Weights of a small image FSQ autoencoder.
Model: 7.58M parameters, 48-pixel images, encoder arch vit, encoder activation gelu_tanh, encoder moe soft, encoder num experts 4, encoder patch size [8, 8], decoder norm groupnorm, decoder activation silu, decoder widths [48, 96, 96, 96].
Training: soap at rate 0.0031, 4800 steps, batches of 64.
Data: trained on photos of plants, animals and fungi (iNaturalist), 77898 training examples, 3.9 epochs.
Rows from block 9 of the encoder, named by matrix and row number. Rows with one number belong to one attention dimension. Each number is 128 + 24 x the weight over its row's rms, rounded and kept within 0 to 255. All counts start at 0. Numbers have three digits each. After the name is the row's rms in percent of the matrix's.
# v: attention value (encoder.blocks.9.attn.v.weight, 240x256), inputs 0-127
# proj: attention output (encoder.blocks.9.attn.proj.weight, 256x240, transposed), outputs 0-127
v.12 089:115139168122155106161130082155081128125138163117097141110139119134127165124107123159139107133124128123137099143140114130118141158131137134137169110118110106099145196114128124089133182110104114111144138110092110147117164151130117124148150152117112143117127180120076149133099200101098127121169162129169148125195152104141130155172127119114113147128123164163124132131099114052141113120088
proj.12 088:125081133140126111091153172176118145127118107179126101167106161111122105135141123138140115124147126141108127100109135119138133110132102099124098114125141152118122077094149115118118080138148121135096164112113143119091144110134148107103144128152138148111145098103150083079112059136108121107121103104120122145053115166059115112116142120115165113117144085096119123147166171148110119105167
v.13 095:098157159092101159125118117168131167141140162149146120150129118119133124140119134137130119124114142060154122114145100143141124119128108133133168097100107138117119124148076143109103160153163129132104139104130125133094136153116124185116166131143139125126132149122133132123135137124097082115111136149088142156119130078115145166131131081146136121133112096143108155090067110107149094125143
proj.13 090:143110086176116107150131126159123120140125114088095119111087118122080112149187129129153147173149125165093107119127112145136130101134109157121098139140099111134125131121144124120147126094106142144169139118103140135142127116141122130120123125083120131144115090116108113099107092125145119066159123106148122111164111131097137117147101138087130083132145176103126132165177123106090165141128
v.14 113:138115108121115113131140145119142133142155131133121117124152153120132139120140182104165141144114139100094131114152168146146140123131105102151136101142128119120092120110109128112123123135107152173157091122104161103158118126110098108144126171149143114124144111178087118146152125115130087159155080099159126170125119144133129080099093101140131142157168127107158146129150114163103122107148
proj.14 108:160134170158147143099130120176107125141111139116130166120083086123106122143121110124130152138125130151129132129085160131112130125130141173093114160128085133106148098162140108138130132146140117093100129144141089161116116159109181137112130106109134146164105120059124154100174126134166153102095144128114106080128125131135108130146173143149153120129123135133137128123138107137107124100147
v.15 103:113081120157093118142127122129126128145095157096126143189126106112115152134147161084142156153121124141113057106106115116104180188148126132141107132105136110135164105139129162133135163152129144108156091120113151150150183117132131109100140173131111120101102134110145119108109141151121113106195118128130124149105153139119130145125163138125082135142140155113121138143129131143107176112120
proj.15 100:150146150098177140110116165116148144124138092165156172137120149157123151104121128196161100099117104117137183155116112148126101118135126156138160117162108133106123174193101082152090105145127142144111108111128088110122065188083149124146114113120120141138177120109092150109141115145140138147073149128137116130114134111148117131092095121165144142130167074163150144126119119162143109108142
v.16 095:128148114169176120123087136143099121111090166094141130151168122145154168127132100171080117111128119142105181171134083134100135101130155138158088128134108163130156112151131143105097158071076126141156117167160133081111099125129098140143151097132113134090122110131111162152131126094101184098127121127156140126131126127143092092165128108124116149141150182149086128099105144106131146151125
proj.16 103:083097116069116116130134144121135117086140108139135102103095184123122107157107128088151119121145171109164110131137151108113117165121131127139148111139153120178088122068152140188166101127159105115102127108098156152122131118109120123129122135129151101120133152168150087118132141118098098138148129133113155144122182119100118132105144155142100117101124058142161140152135152107135148156135
v.17 117:078161133132128122136116155142125130149152159107136083115123144171171149143165105138157147127165117079138123088124147135161148109113121132124146128143130121184106084121132138097112166114136109149135147109125140090150072146137119178124133142142130114087159161166102113117131158085094130080160152153151147126138095120125117125155137104160161134136128130113133124107089087105127144144125
proj.17 132:152102133169102114095151121229127113150105123151116163143119121133120152142124130143137124161113136150136140161072154124126138132123132179109091136131119145106123112151122133150130107106131138145127130169079150167078147114132127105115081127118090141145107120114129140132157108176171143109084134123098146130183133113136154104110094146103106104098090138118155135138128141135151104133112
v.18 088:131157127125125083162139148152092141143178114071107137115137142110149170121129150102165130135108105136145125128167143155144140167132085119121106108166160117139110116089142139166132141143114119128112072126156097128090139102137070110160120161128113104164125109153083123120172169125094125127122075110135111151165129108122124100118146117165142133144153151108091115092144131109073132077121
proj.18 093:111097134141139139141140095203147152105097121167143129115140117138135110150128111148104112122128142114121142165063109128116135141162157145159150132095114141119113184195156122132114152121126135126128148138095175141123111192097158148142175112134130146138100151132134103132126112141180171118132157110134128104123116159155094108095138092121140100125125138157174144154127095135126099147144
v.19 105:152096086156134083134131180088144100122125128159165135171123101179161114102156079133125094128161158124130154145132113102143105112137123109146108160146127111184095074162149187147136125115100106146192131119182127137137102116126085115151111118114113129109132158159153134187138128090159135157127117148128163113161132103131090111135145122143127133106145177108135101125153109108122154140139
proj.19 097:063059141120093137125120126161118143133130148105114089085113150106160120140121118112172152086117158134132136123093139141161177133117133140129161107130147138143152145130136084118143163152098105155067142153110131135105121117089140156129115123122097089146086113102116116069124110147119156107153124110144108125113126152116142126108118150084098105125109068178162124113142124143146151139122
v.20 079:130159147112125148159131145093151141135092075126109128128138181120167116117112135104147142124096156115115153116118139127074092140123099127151117093114179121133171108146124135129117091110148123155088128165114141093116135110103170112161162089183162145111151119112137117080118157113123099102099126133161129130101133174165160156141162142171132106113104143133135173102152113106128141100137
proj.20 082:107135091130100110135163132092094115083166170065162119137121107113108157121114145094119120162159100125138157168178120195146135120156164131077121135157105108140098165147166132138154136118150103117145129088140105193141157130160091152132098148091118093139090111138143135152128096122122144146112122099092126128147111089114123111118107116104140119158130113136117116147092158125130145159120
v.21 082:099141121128118167124119110140099140146091165114128170071108142136136149129110101166165115123134111144116138111106116177138114123107113160103148097130158129121220130106115124117118136138145131116081127089140132127108139160145112135127155142155116123121125112104155102109116112096108130092127208134124141114122078140131149166166141156149115150133083143164134129123103132136118133121136
proj.21 084:148124125117132086097119140112170153119156109136099106180140139124108135126103168107098153193138119143124121093179065073101122132135141086145119147118122131138086110131141133157108123102152148157165191133134146146170135129138143154151138139098154171132169103141163158159132109126142116134173088142154147117146115084125128140085095141094175113123156134106119143127136140136134117149064
v.22 077:099152112111128169121120114136104132100106124135111137114118154092132133123149126097112129120112099174122148165154155107110105140137139090114093105098158131108145154175156135138165107105121092152141106143139104163150169094101157125138149099098116118144122070116131156152157151103162145130117158102119163119083132160123123137131131123110071104114116178143132135104156105123109130114136
proj.22 092:126150122123169106151146123057160138118135137073146088139123129137144143095082155116093109160154155132107140118160118177113114163122163119164142140156140122155148153063168125151136119147176135151109150112128130128137134157106079140145150160142146123132134123132132101092105137165085150150103122123110140134119142132140139155155140153156164099129165086154087077149111148111134152167126