From a checkpoint of a small image FSQ autoencoder: 7.58M parameters.
Rows from block 6 of the decoder, named by matrix and row number. Each number is 128 + 24 x the weight over its row's rms, rounded and kept within 0 to 255. All counts start at 0. Numbers have three digits each. After the name is the row's rms in percent of the matrix's.
# conv: 3x3 conv (decoder.decb.1.1.conv.weight, 96x96x3x3), inputs 0-10, a 3x3 kernel for each
conv.0 133:184152130127080094130106095128142119119072115126120136216160180085109111121113134114112114129133153138137121137152130116104093104105139151082123150111151089092104097153124124120119166126119104109127138124141134126131124173132139177107097114121120108143113146130113137084137134163140140115133132165
conv.1 117:138099110068125199057168199123123152134127138141153129102118157100117147068100119126116117143115123133111131125115147134120130128125121066048125116087079177153218105120107114145147134123149107143133128158123114124116122081105103063075145098115097108147123124133127148167113125143109162155107141141
conv.2 070:120140109157128098117114132105139117121109120125145116143102064146128061124124125111125121110140130144131138101137137138115130131126117083129189161092140132160134102136143123125102150109116138087139125147127112127145120101167076110128077094098134115101165127113087136149136160115135110097131100111
conv.3 143:123106130144108135147140137142151136141115129135125175120129116143161140122120118158140163113129120139120123154116174101128129107074135142086123117138124146145133104102110122127112157148142151150185111126114084133107122124131114119119162157164167174122132119082102134149098147121140124138159124138
conv.4 083:119133106141123121151142148144145093140140109115132137139102169189146137161153129132164115113146139141109114119107122129138122125130110231104093106129077148237113141135124124122116153142118132133113139153160123136103085096145088085117117133145117132123154192136151132117135138133153158135117099167
conv.5 063:151131117162143133108144112117155116100113154119131100123185093143096087160150154145133111143093139126157106098123088108157117121134147150066084083085085098165153121126141130099083088129131134156133152128126116142152113136139161157156100116155130136101115101123123117148126132099152078140149121179
conv.6 059:118149128155182143144118121131135150137141166090118105118130114106111081168170035133127142126142145116108149138105121117142100141158112127074148087083180152123090103110115115108100122141104130124106136167161133132090125133138117147112133151123126137109137103116132109110156132104120116105090135101
conv.7 063:149143134135100131148144135119142145147123130112116131137129156093092096127107135144137149129123116098117138106112121130166122095152130117147103142151139193137207123160144116156159144162109087162130101115126120103131145102118105102134134149135131128139138134157092125149132156101132113155151122152
conv.8 066:133145146145196147105105109128104147119143153143129126088124094143137193119093140160119096136097131131131138146120115135152184104150113122117124102071078133101046123113103124137134142124133141127149125108145142131122102149104128133161137135154136126126126130121123093117154143110108121152142161130
conv.9 063:113168121180160153080126100131112167151135162132119120113081118162114100175140086109135109095105121146135138110093112128139136127165148101135071047060100086099140111134125101114124121164120124124126073111082126133163104122163098148144151134149146135103136183132099132148129142133142135148124121133
conv.10 157:120111137118080119127090125126132119068122135083124141157154104188164097163139042134108115138114124126126129107142143107139118142136130148105104186143127139165126110143128108135121118135147132113120133133118116150133111133139119129118092104162097107124119136138141107107154138131069122139110114117
conv.11 151:118125126140096089143107149133097132147116135162132138061086077158219152179104101146141137122134117115118107140128115125139151111140139157160179109122093138177169121095116129124145132133121122151123110147104118132125104126115122174137124183120128150160111117116088111100123108104126146143128157143
conv.12 066:108126130135104133124135106142147171139149107158110137094099104105122123113125174167135136144092131085132127139128119150127129107136106144114033066085133061082136109112110133122147097109131130144124152126142127136129137137078114068123143122102153131165158135139084135125131134110150136109121155144
conv.13 093:129142110142139132107140145146127139158137123134100108190082156164177237138142118132151124097155140143120103112114135122157098092100127165205173128062111099145132137127109153153144168146126129134138131152115146122142157110133164147138113108130134131124160165139114140097112114125119144126145143121
conv.14 128:142163170132119158081076113145145104086069141119094135155151141106147144171138162126113124132137147121133128122154146131133166129101129128142146131184165149119145126119115135116113134125130123127144114134139134150123133118126111155154195133167119132192119115141122096107138135147145104121139110126
conv.15 084:114140143155141122113068140140135096125110106166137143134086175148149116143119179103154126136123136130123149133111088128139107098122109137147138171152090155132081129119095155145132142123115127160127134110142161120123149137072110143153136139132108125146120123155105150135100096125140112094128114140
conv.16 059:136116091103219139095115123145122115117117135109149154106092152159113109141125087109104159144165146141141112135148132117125129098147130087064113139050136134024168121100115108102096157135094161120110167147107113131135121136126110138155130132114098132154155130130137142088128147114098138115126119135
conv.17 071:110138132155154114104128116144126097125158140150114113170067050185171172065114078116114136124071119132112140138118099110154126109131112165090117082039049104107142137145123165131139144149111145102144124057107136140127126146123139101120141168139122125137107147103131106103127154127123143169141140105
conv.18 060:122098145136153135114133134160143106095160164102128130112099094163115129166098147153103096137138130118154139117123134109134141123109087099065120096104119143140088139153100144159123172125105161171123155132162138169126140113164123090098110091142128140097092152131095136127122145146140175142130135152
conv.19 149:133174143102111096138108108132114104129105136093121110144075139107203092198114104116111144123126102120151097107133143119143124136069139178120181147115101141079151131115103143108119130126131132124104123125131090148130139138141125115117152145097108138122117129147099151116095094114116112104124139150
conv.20 091:094125120123136132140150129143123116183105117132088147162127167096140084164151121129152113144112134145120153103150114095086115144145141140121113173159199111056153157134143109130128099110135114094111166115109122149111126150126114134143129150147137147129155122105140143107136138137108123113086122143
conv.21 062:141122115108193117110130100153171120131152150132110136087090078101112113164176073162125125129111149106152119121103086157146148108156161097118132117119089095124154135120095126128165119109144137152153154121109143128118153121113089092086157105093134143109151125113136122099141137094145161127103132151
conv.22 063:123143075130167111137141113117146141110130136130145105093121116120059085172091179127130136122133127126159128083137089107168096134123141148061134138113162147090161147111108117148143089152149128150106123130166116125156133129120101122129091151139110136126065134134095120149134134137143113125122118131
conv.23 117:138066128145128111146087078121079136137138126117125149103148074147066066156200109133128114120113117142151118139128133104130115138129099124122114196159190141064123103102117133139094125110161131120122114149121115122141160148135106129106152101124122123129134106104141171125122116093131160144145131138
conv.24 159:111162147107079089139109110125132118122140140101128136146174138144151151094103088122118134117134107136145127115115129125132126121125112060064110099098150236215222142135112135137143120122127150120129125139149141155136087127158142117117142123131135140136104104104138118116133141138137158132129119141
conv.25 090:070159132132219124113149117136140135123120117117134130105075116143132058140044145135140114151097102117093151144135176124131130137147130112175163114108160175183165127124115153138119109127136143134119118086149110110115132159116166123116166143083129113101144163123135197156123164133161117123116129100
conv.26 061:142106102134124131144152092130130120129095079121129120117144124145131049152177156126123133135137121095120129118121126138103129138133113188088094142089114053112147176119109158047145085113120145131106088143137118167121104141118183166116096133106115112158159093131143126148115127120126070145112116152
conv.27 061:105110126124163143117128120119080124117109134141106146177156087152130077147148082109140126133158148117090130118132121111117141144111136092022053124116098099089198121146133115096131135123127115120122145156083159121130109125141139145111138120117150105085140130113133143162092134109114108123173105173
conv.28 086:117148103111096102078115125155140126136111115173119115105114152127147138118123116094145149124135101105099144125123152091095102136098148124194146099115134121148146125130116140133119137115093148120153162127124159190140105169135126096142138113109120130123109103126127114144112145110119146137131104121
conv.29 068:135117101125140123111111142125143148115151127122136102149092117163155110165131125131123165129135082117161102084137113161145153136133113082124189106067112115120136121135090116108115132139117115112127139122142113176120128160137137114166126101179165134124094144128106151120058136107156191124144119143
conv.30 127:159090144160019137126134159148137117121160144099127135201138175136123111133121166105143129125109146119127132130158120115172133095133138125129096118100133123113094123136145143164130104134145154151148124103150113153117101179099131150119104077110142132117128095082117080144109122109150137115154139123
conv.31 070:137097122133124161166118123135125160135111106148102131131149137078140101166158133143116124092127127119141141139087145132130113110157138082104183150109173063014127133139140152117144119101125139110136131162135105119132151126114128138116161132152150124124124127114142132140169164115164106128123165102
conv.32 061:117112138144091088119137145137123102134128108130139128098105139141114092171099173124146113161177131126086157105154121138130150129135113159110144161095060145119137134106124124119143128106141131116139154150130092129090103128157091100159108123113135120145144151157102145157125142126137127108149117093
conv.33 058:119119110165145099120125134124127102120139115085131123132124154199156149129154077112120128100098096150077130145109135133125126103154128103146108109039086135098139118130121112141086133149141096105155122127136106114109137146121131143139112135134098148121106118096147111116096092118124138127118138139
conv.34 127:158117129029051139104054141113119139113125121088113124084107154082131153108080091098104142118135112113125112088050093085098118137111095105119100088119092111136042122145152135152128121141128115107114130143090141137105106131121129122123150103114143133138136140147159182139123156159103132117107112130
conv.35 162:074137143062068125158077078128111106137134119134119129098078174144142104119104125130146143119131151141121134122092122093117123100122121132134155086132083116133094121124127136132119136126143147140129131101127130121129138146136120144135153115135099150147103117140121084156159108110123131103108120097
conv.36 177:121107154104137120084126152117128132110111119127125137095173177138220129086140164127146121132134134120129101137113144121117122095123124200174107091082152206088097137143128144121129137121132135123107154136123116150130139143111133132138125124115109130144083108117115139128151146133133125129146174108
conv.37 149:198088073065077097116134100124146160126121133145140167154119150128116140140093133123117134115140142118153136114103110119133091131126120085105109066168126162127136142121125152117115139115126137115109124118139129128126104081125073124116104133145150097115124116127085114134128112148125093103120116132
conv.38 073:136137147157160117129156095138140197126120134147109139105184132129125126174132165147148124172119160127148115102129140088100130118121102175150181163078198127141088148121121132106155140120121131149129121111119125153127126126131100157127147129142104135115107128157125148161160131122119141116124115154
conv.39 106:118136118125122130136146119132112133131137131150102131095182097109220147195000211123140113132146143122125127119119154117167134130132104163207169114136111255126245128112139116132113140127131127132117147151125126112116133095174109105131130154094121113122106166135121152122140128153125134082151111133
conv.40 061:132138123112215141120156143138144146109132151129108116110173172158142043145159100121146133150136138133157130115145114118119065139109122035047109133083162139147120138110132156111126146135123108122132140134127138115147094127141141170130103134107124128134153152170122138153155126146119104133124135141
conv.41 113:139175131107110150142146130141107133135124168133120164098187138125169119122103087101169118114118127117149135131115085106107122092118095128095110122125174178178159101137141136120143134107139134122111130131119114124128112149137148152073128120106119124129146127155145148166149138140130145158138121148
conv.42 068:118142144151148203135139135155128160125108136144115164096118101105148127127166198121150122109150129144144152141113078114079172115092096102131094139097109053102018132147136115088119144137108130122134126148131144118175115119112109155149132097127115118179139118140121128144128108135153097155127176132
conv.43 094:165146160156199119149155106107141158132099155156144144188127136184128082168114126117121113145102109125126158114112122092138125128130107073119103093134132096172131126129117143146130125139147104119118103099123145134130128123134109136114127125122180084123095136146134157175157152159137143138128126102
conv.44 058:124143155157147172119161119135146135117116111122131134127128154157128111116165069127167147138109121115108109117131133114124087156098161163110115116125158205130106134151129145143155100125116159107094116055154130139127124137154151130152085138124122128104147131193135119183128135152127162141130090148
conv.45 092:131114141129140133116143113143103081164112130182157104124151159081166124137165137169131105114134143134124131101093150103039083116090093149121226173128107128097093115119130134126129112149135130105103144142101120123137113097178143152126128131104066140136149108171106138196117135128111171138111162118
conv.46 060:115126142133152121137171141105108150129111137151124128163127151125098127201118161122168111138109156116138122090115151145125103116110123133212084137155134093109104157128105141159132135117105132146121110107092131125122123156140115126108162169121115173140159132123147105133118133137155104079149130144
conv.47 091:130148130096122159093133128113136152131103146133124137175170142101113023185157155113144121150144131121150142109151120129106124115118139189190138126094194114144134165129137123118139125135150115118124163116152151111141134134167104115079124129157123095111170147139136131110136142152113126145130118129
conv.48 125:150157151141120136122147103126118116145125105116139113120104186120081191131077122120138142125118120132133123107144151115135134142108098157156171139122135155146096118105117124133138117164125153131103126139152119105112119095118131074115128087117148161140139150110113152132167147105123131147111134112
conv.49 057:117155146116099141138149112147151147127153117137116149109116217140126114150108097118150123146116163146117159126118163114163132132119131114133097104146121189134145125114135170141160154150174138102150161125190146163116150106147131057112167083135121129140189133132116135086108136151130118155151178124
conv.50 064:106173132163183133091154129117109106133138126097149140160088146110144144146195123107084152147113151112144139129133095084126096140129101057120068151205109191167136121159130181155139141133136202141127150123136172139090135118135163118133132126119132130147134131124126129123125176182133143169102135132
conv.51 095:133139166114147134161132131183133133145114117141118114153121125143152141126074102136136115115106126127141115086133120086092126098152121153104106098085093140170091121123112126124113148110108134137133116142138108145137145111141137145131160136125143116174106133139074119119127136131147150134169128111
conv.52 063:119174108103150153141113147154151146137087105137135144113185157068092097184206115141094128144120092127149127118137129165129102097106144117177110145137160075102204141120155153127154150159146136134157108148106113112130076126126149120115124103128112108107131111182137112148140123142143112154098129149
conv.53 116:138114132109141164154138161127099128109127086151148094149097102189119109143185188109118126142145123126145137127119102116064149126099142142178144102140180111054071130158127144096138126114122105128146120142134151120130111132107125158158142115152131092123126118147137120135113132147112092131156129108
conv.54 065:106178119153169123133147184116179122143140116128118130109109120136158107094107102116141115108083123135164117144105152124156112137122118221114105128070119113103054113152131134137131136149129112143147147110092159129169155129106151116121127093139149100083196158120132143137121139136126185123150158131
conv.55 113:116124135096139151113173149129137144083117139142141118140133126139167126130155131133122112108126109104096113142131121123120132130113133112140183063124133099057154145152131145135157148131131149146122125124099109123141125141138116084117126091087150108148176139155183150156111128112127121148115124143
conv.56 161:136086098163053080176075111118126112132119069136128119196057115168121148198036078115119122118104134107110107117113100136122096107123113072215127125125153127156103125133128139145111125141116134112123095120131127138132121140109138109130144117132132123103138147137139148142126135117132141110152139110
conv.57 062:110147147158169156126128138128152152136110140158144126105137119062163144093198204134133131122131119145176154123116130136109067130112121085067112150123094114093156137132135130109161105127143150145156114107131145128138130143095120153117138120127139114115156144117168106128114111154112102139163129129
conv.58 055:135166127138154157128139102154109153086084086123133124137163175052104090116126124134142109112134123118154107143115127143107170074137123086092170118102168152071120131140122142119156129142159129138153112126134148130163174123105135130136126109147131148135134156120102159113138115135126090113128104156
conv.59 089:128153167119135139117156134157111160126141137088120131122109120111115157119111110171140120161138115151143103142100126120118113130159126122131105147000054092135146139112159109074116113142144146151109160149155113133136111128109149115095081145135141132153126149197117151180128157134138138127152117105
conv.60 066:160124138106140134158126112105140119113127137120160128150112145095102131146124123121116151132147140111148128130143110139146143158150139123098164107104171045033088126099139104131126143093142132144103116141147113083154119118133117161160160178139116098145141109146138139132153158105111129094087131145
conv.61 064:119154098146112153135130101157110157141130111115140170104173162134144125136110130113097099162117138136128102140089157144157118138133143146108127119172117149154142082135121151137113142114150115122114114133158116118131142116176122119129100169095119116140155134150159152112129101104142105105151103129
conv.62 088:132129145123132126125104145152123121152138127126102134135062153176132137120129115121125125131103137121113133113116158154136120129171143179147145127114122188198137139141118149158111139135113138116124107088140146138103134149145130100161144134138065144174123178170107133105140124109153123110160128112
conv.63 064:134130126120154109088121134134181122151062176117129101051138116115119102113173156129110147140135097114117106127149116147160133157164119120055191106200205123086175084153106132066134083141160081135076121141142150130117123121151140137152129116155123133146091115160121139102130132096165090149156132125
conv.64 095:107090085103161129110145090123133136125150109125147118117126122067165103148183175123115154157132077142140120129125120116118118132127141099101168208130176060079090136125135136157124108133116125130163117090118123140102108112126120202163104182152121077114124127130137150098144133119157138094123107074
conv.65 067:093162121109157142132153095122138148179095122115129106063136113134148060126123135116125114138118113126113123126161098151149156129135128161057141161103152096004059120096104096114145126163131137122125128103117152107107125124122120134166134151141168125117126141143124131133106124094098140150097143137
conv.66 136:129110102098164147119113123141112091130150098118130117146080196188141118136087106140111121130109120106127149113127096101152130097141107109093096137175153070149138133118133108136124140124136142145139128094099138147134128118117114151175114097128116109151107136118115142139112133101122113134135119117
conv.67 054:104114137131143135116123098123135128141125144141104146189135112166150113161119118164109138106077126109143130175147120148137144163174100108095108087068074079097154095138155109162140126125118114117104097120103127101152132160122165132149135157127153131134147117140115147108097107135095132138111159135
conv.68 085:141140121112117143143141105154133129130108110133114118154046154139091139082156133164110117122125137091123115127147101161127142145157129110077146134144127105153117129130107132142099123119111123133100130127112095099153153113145124096113111116129116140161124176158124114143110124101135134130147121116
conv.69 139:143116136088122117109157125139145122148136122138121131119117144135156199144103051112112108097128122106129124123079125146116122113147106162131142062056120138193164114126137110128146133130121111110126129123138127147129124149132131117103145148142130134131122155153140133153138133112129148124125142121
conv.70 152:100132127136114108110122109120130122135090114106133134137163153117142140167149160120136124115136127126117122134109094145115100170128120091177109121133134109161129109129120104101136109105123117159135137130136154087142086150098118112151090133095106107143148103082122136124135140152114118131125156124
conv.71 068:152120132123126112114167119146144102107127150137118129123166187145146131169164143126112122119102111091114125128159141157142129110112142142099161104073128128085128112107136132128123133153120128134093113115118120120134119143137152164156132128149128111136114109148131108168104111109138129133104128117
conv.72 086:135088125067117113081094138106144153090056116108160136100115193119100194075084152143101126133152119132141145078129099137148171094125119138130096100139093108048150109112136117141156151125105146159132131119146137147117127090082102097092181116103111094137130135121122160113111134152134064108106110131
conv.73 127:127119121139187127129138098122127136149119107110109141139116184126111151176139177138142157138134120101123141129129159155146115151141103118132123188161152125113060154117116160137139148133134127133126119136155118128143145163146152173131135153166110105154140117131111138117116119101157135139124121131
conv.74 119:051085092057036054054086102105131121106106119124139151020128203023060255131127173144121137095122135148103142102113123101125144099129105132089076154110046097089086118137115123149130122110116133137124113122121135131148122131111025056098083054128109090136136124116115134123134112113103110130126125130
conv.75 099:151137090144121078136089057160137123107128128123114101100147129174115189104077131159126104141132123142140154102107110120101088101113125180157092133113064186154130116130132153152135130153132120128122148119148156117152155152151141137099136116059082109114069117153121124141142129129149130147148135109
conv.76 079:104098098109121094148134130126146115130116139130095116145131106146185159119131147111136132133158136134140112154176150111152172163154155102225120210085091168154179138145129121121137129101142130161110148176125091144115140128178128136164126121115093117114113161132131131115125135098149142142157115139
conv.77 067:085111105109129102098135095135136095135174135125141123201147157158142189145132143137148105133118117152125123150177146165185127126149154149117095110135087148168129149140149143164131112131139165133120154103102132150125139135144117124156140158159126140136136120104151152115128139096108161137112141112
conv.78 113:110072099076065065135094081138087107105082124138135145162129119121088113142124134112129124108118120127139120128126124100129106146146092131153131109145093137160112133126125138148117114126128139145128115115135118125110118054137125079089145114111148113142112152141095104110120116108109089098145142124
conv.79 083:129127136057116086106089108120155139091130155137150159154195134149125113159136096108124129145147124159111159142125140126148145122113144124132139155117047124122101174142123149141139152119104136108146156134130157111132149090117124106146182094163153106127170133103150160124141148190149161167164135135
conv.80 069:068124083098196084103150103124109158133135128133140116116111152143109072086178145185134147131105120123143129129201093163138131130155127164143102133219135097072080111141153145147110117138142138139155141121114184131169068107117144148135105132111134153131110111124158165118119128094116154106087151131
conv.81 071:129124113086121093118113118099103114094066145157114127112148123083155123121131097151176144145155135129157120118181114140194153141116114154148169147043161112131170114129170116118153102156133153162090121159115133150141124144113107146106167131109125119077148128105107131156121107153152026109075083139
conv.82 162:185097080093000063109141149131126145139118102138108136123143123128142155097120139112127115108105135120128120089114116097130108086068033113096106077116119169189168138134139142135144153128152120114111128142109117135116130085095123039097122107116171156131148154117125129128102104107121137109127104142
conv.83 081:140118113092095084096096116147118107131129109113127154119108096141143141101154150118137125135132143098126153110118115164131131151120131096119127082081098062072024154133129124116146148121111130140123148137126104164117113141083117145107136104148088071148123137169166118112148139110126089135126102145
conv.84 102:133119112130139134104142135163128112140122113128144155156104135054124111120131152125136119141130140132145135129115121130133156156115135125113125195108203113037126134121135087108125140104146100139117146140147126151131103178112132181142098132157126124146144115131113104114132118124140136107108120127
conv.85 073:091148103161168120132135114103114119131130135100122116126128165116088084193187198118115134131148122147140124112124159121145130138094145134060096125119168091090008140122112111071114106155116114102167143160140140118118126145158123142141099143120125139136133111098125165154103150139119117126120131104
conv.86 167:150116115156096124099057075139128112117128107138096110119125123126110151188184203133136110143138142114106122137151108103089126116107119152145160145134083098098104131124113131118103146133128109136125132122139117113133130128101136121097108071091126117126125117163131115143127143134094111123135132115
conv.87 063:128150114122137169131145123137117116139149121143105111160188107161157093167103144136157160132142133147136112122141147118142161091116092151133124105185147162186111147145136162150138106118145125108170112106103116086141126085078133134131134163136138123150094112122130148153127106118134111121143093126
conv.88 072:144081098142155142113144158151162112133127139136115117123142118092148101134150157137107147126140130150092075141135101134138141115120127110158218096150117093091186144145138117127144143141112127124115108100086138103116119121147125191131112108115107105124103108173100105125169116118124112120171158124
conv.89 073:094156101154167149100116142132097147120128134117167102089096099143175152128136056126123114099123090164096114103120140126122168108138115169122166140110148142212209134127128123145122103141139132126126112105106123128108136148153127149154124117137137123132138149147126133141159122136135148115125191103
conv.90 152:125115114134113155112078158146130137146140117141127104193012103168135129198060111127133121120092101138099140121116139093099118085098128190148063135126093095193096115130134115127127113132124125095124146097106124092134127111125135078120122100120128102123083097130089122163092115136114118130118124109
conv.91 098:120119101136100119128139126123117084123111100126094121095166124079150127149152138130126123132105141098141142174136129146101110134112112155133146149146153131119129097133156126131136132152136141145122137137127092109124149118138108087114131127117137123124119122165112128125119113123139138137149106129
conv.92 149:142145143167139128138135159138132113135134094146106094144160091121141115183160160119114105123118130136112109135130109106116125126131094134189134086180139115211199141138131136125144137143133129124118141129139120120148132134137122102090125128116154107143152099146145134154123134154130134137148144140
conv.93 151:092131152132107142120126145138144104133112126144118086127109117125106146152133128128116124122135135133120138119098146105120136115121128139158121132120122138145127132127144145104127123122121134120133138124144113125139148106149113119104120130116102082093118131113142093085126122123142129117161123134
conv.94 068:138133136112134138107110150132130115150126075152108142125144122092143090141174086108135163086135129127146097151138158124124164104131158170080215142098112178093089117158107121118108151131123111146121122150141116148119118095122106076102176082119132133112149165118137165132138136128129105154150119146
conv.95 063:116127126116169171119112109132114125111111117147131132104148125090112173157113166111109098119144133144134087097134103131183099143115131102052120065050098128065043137168144128110141119133114154150134103159106120114128143130142128088131144151117127104105130132165114112148173116151156156127148140148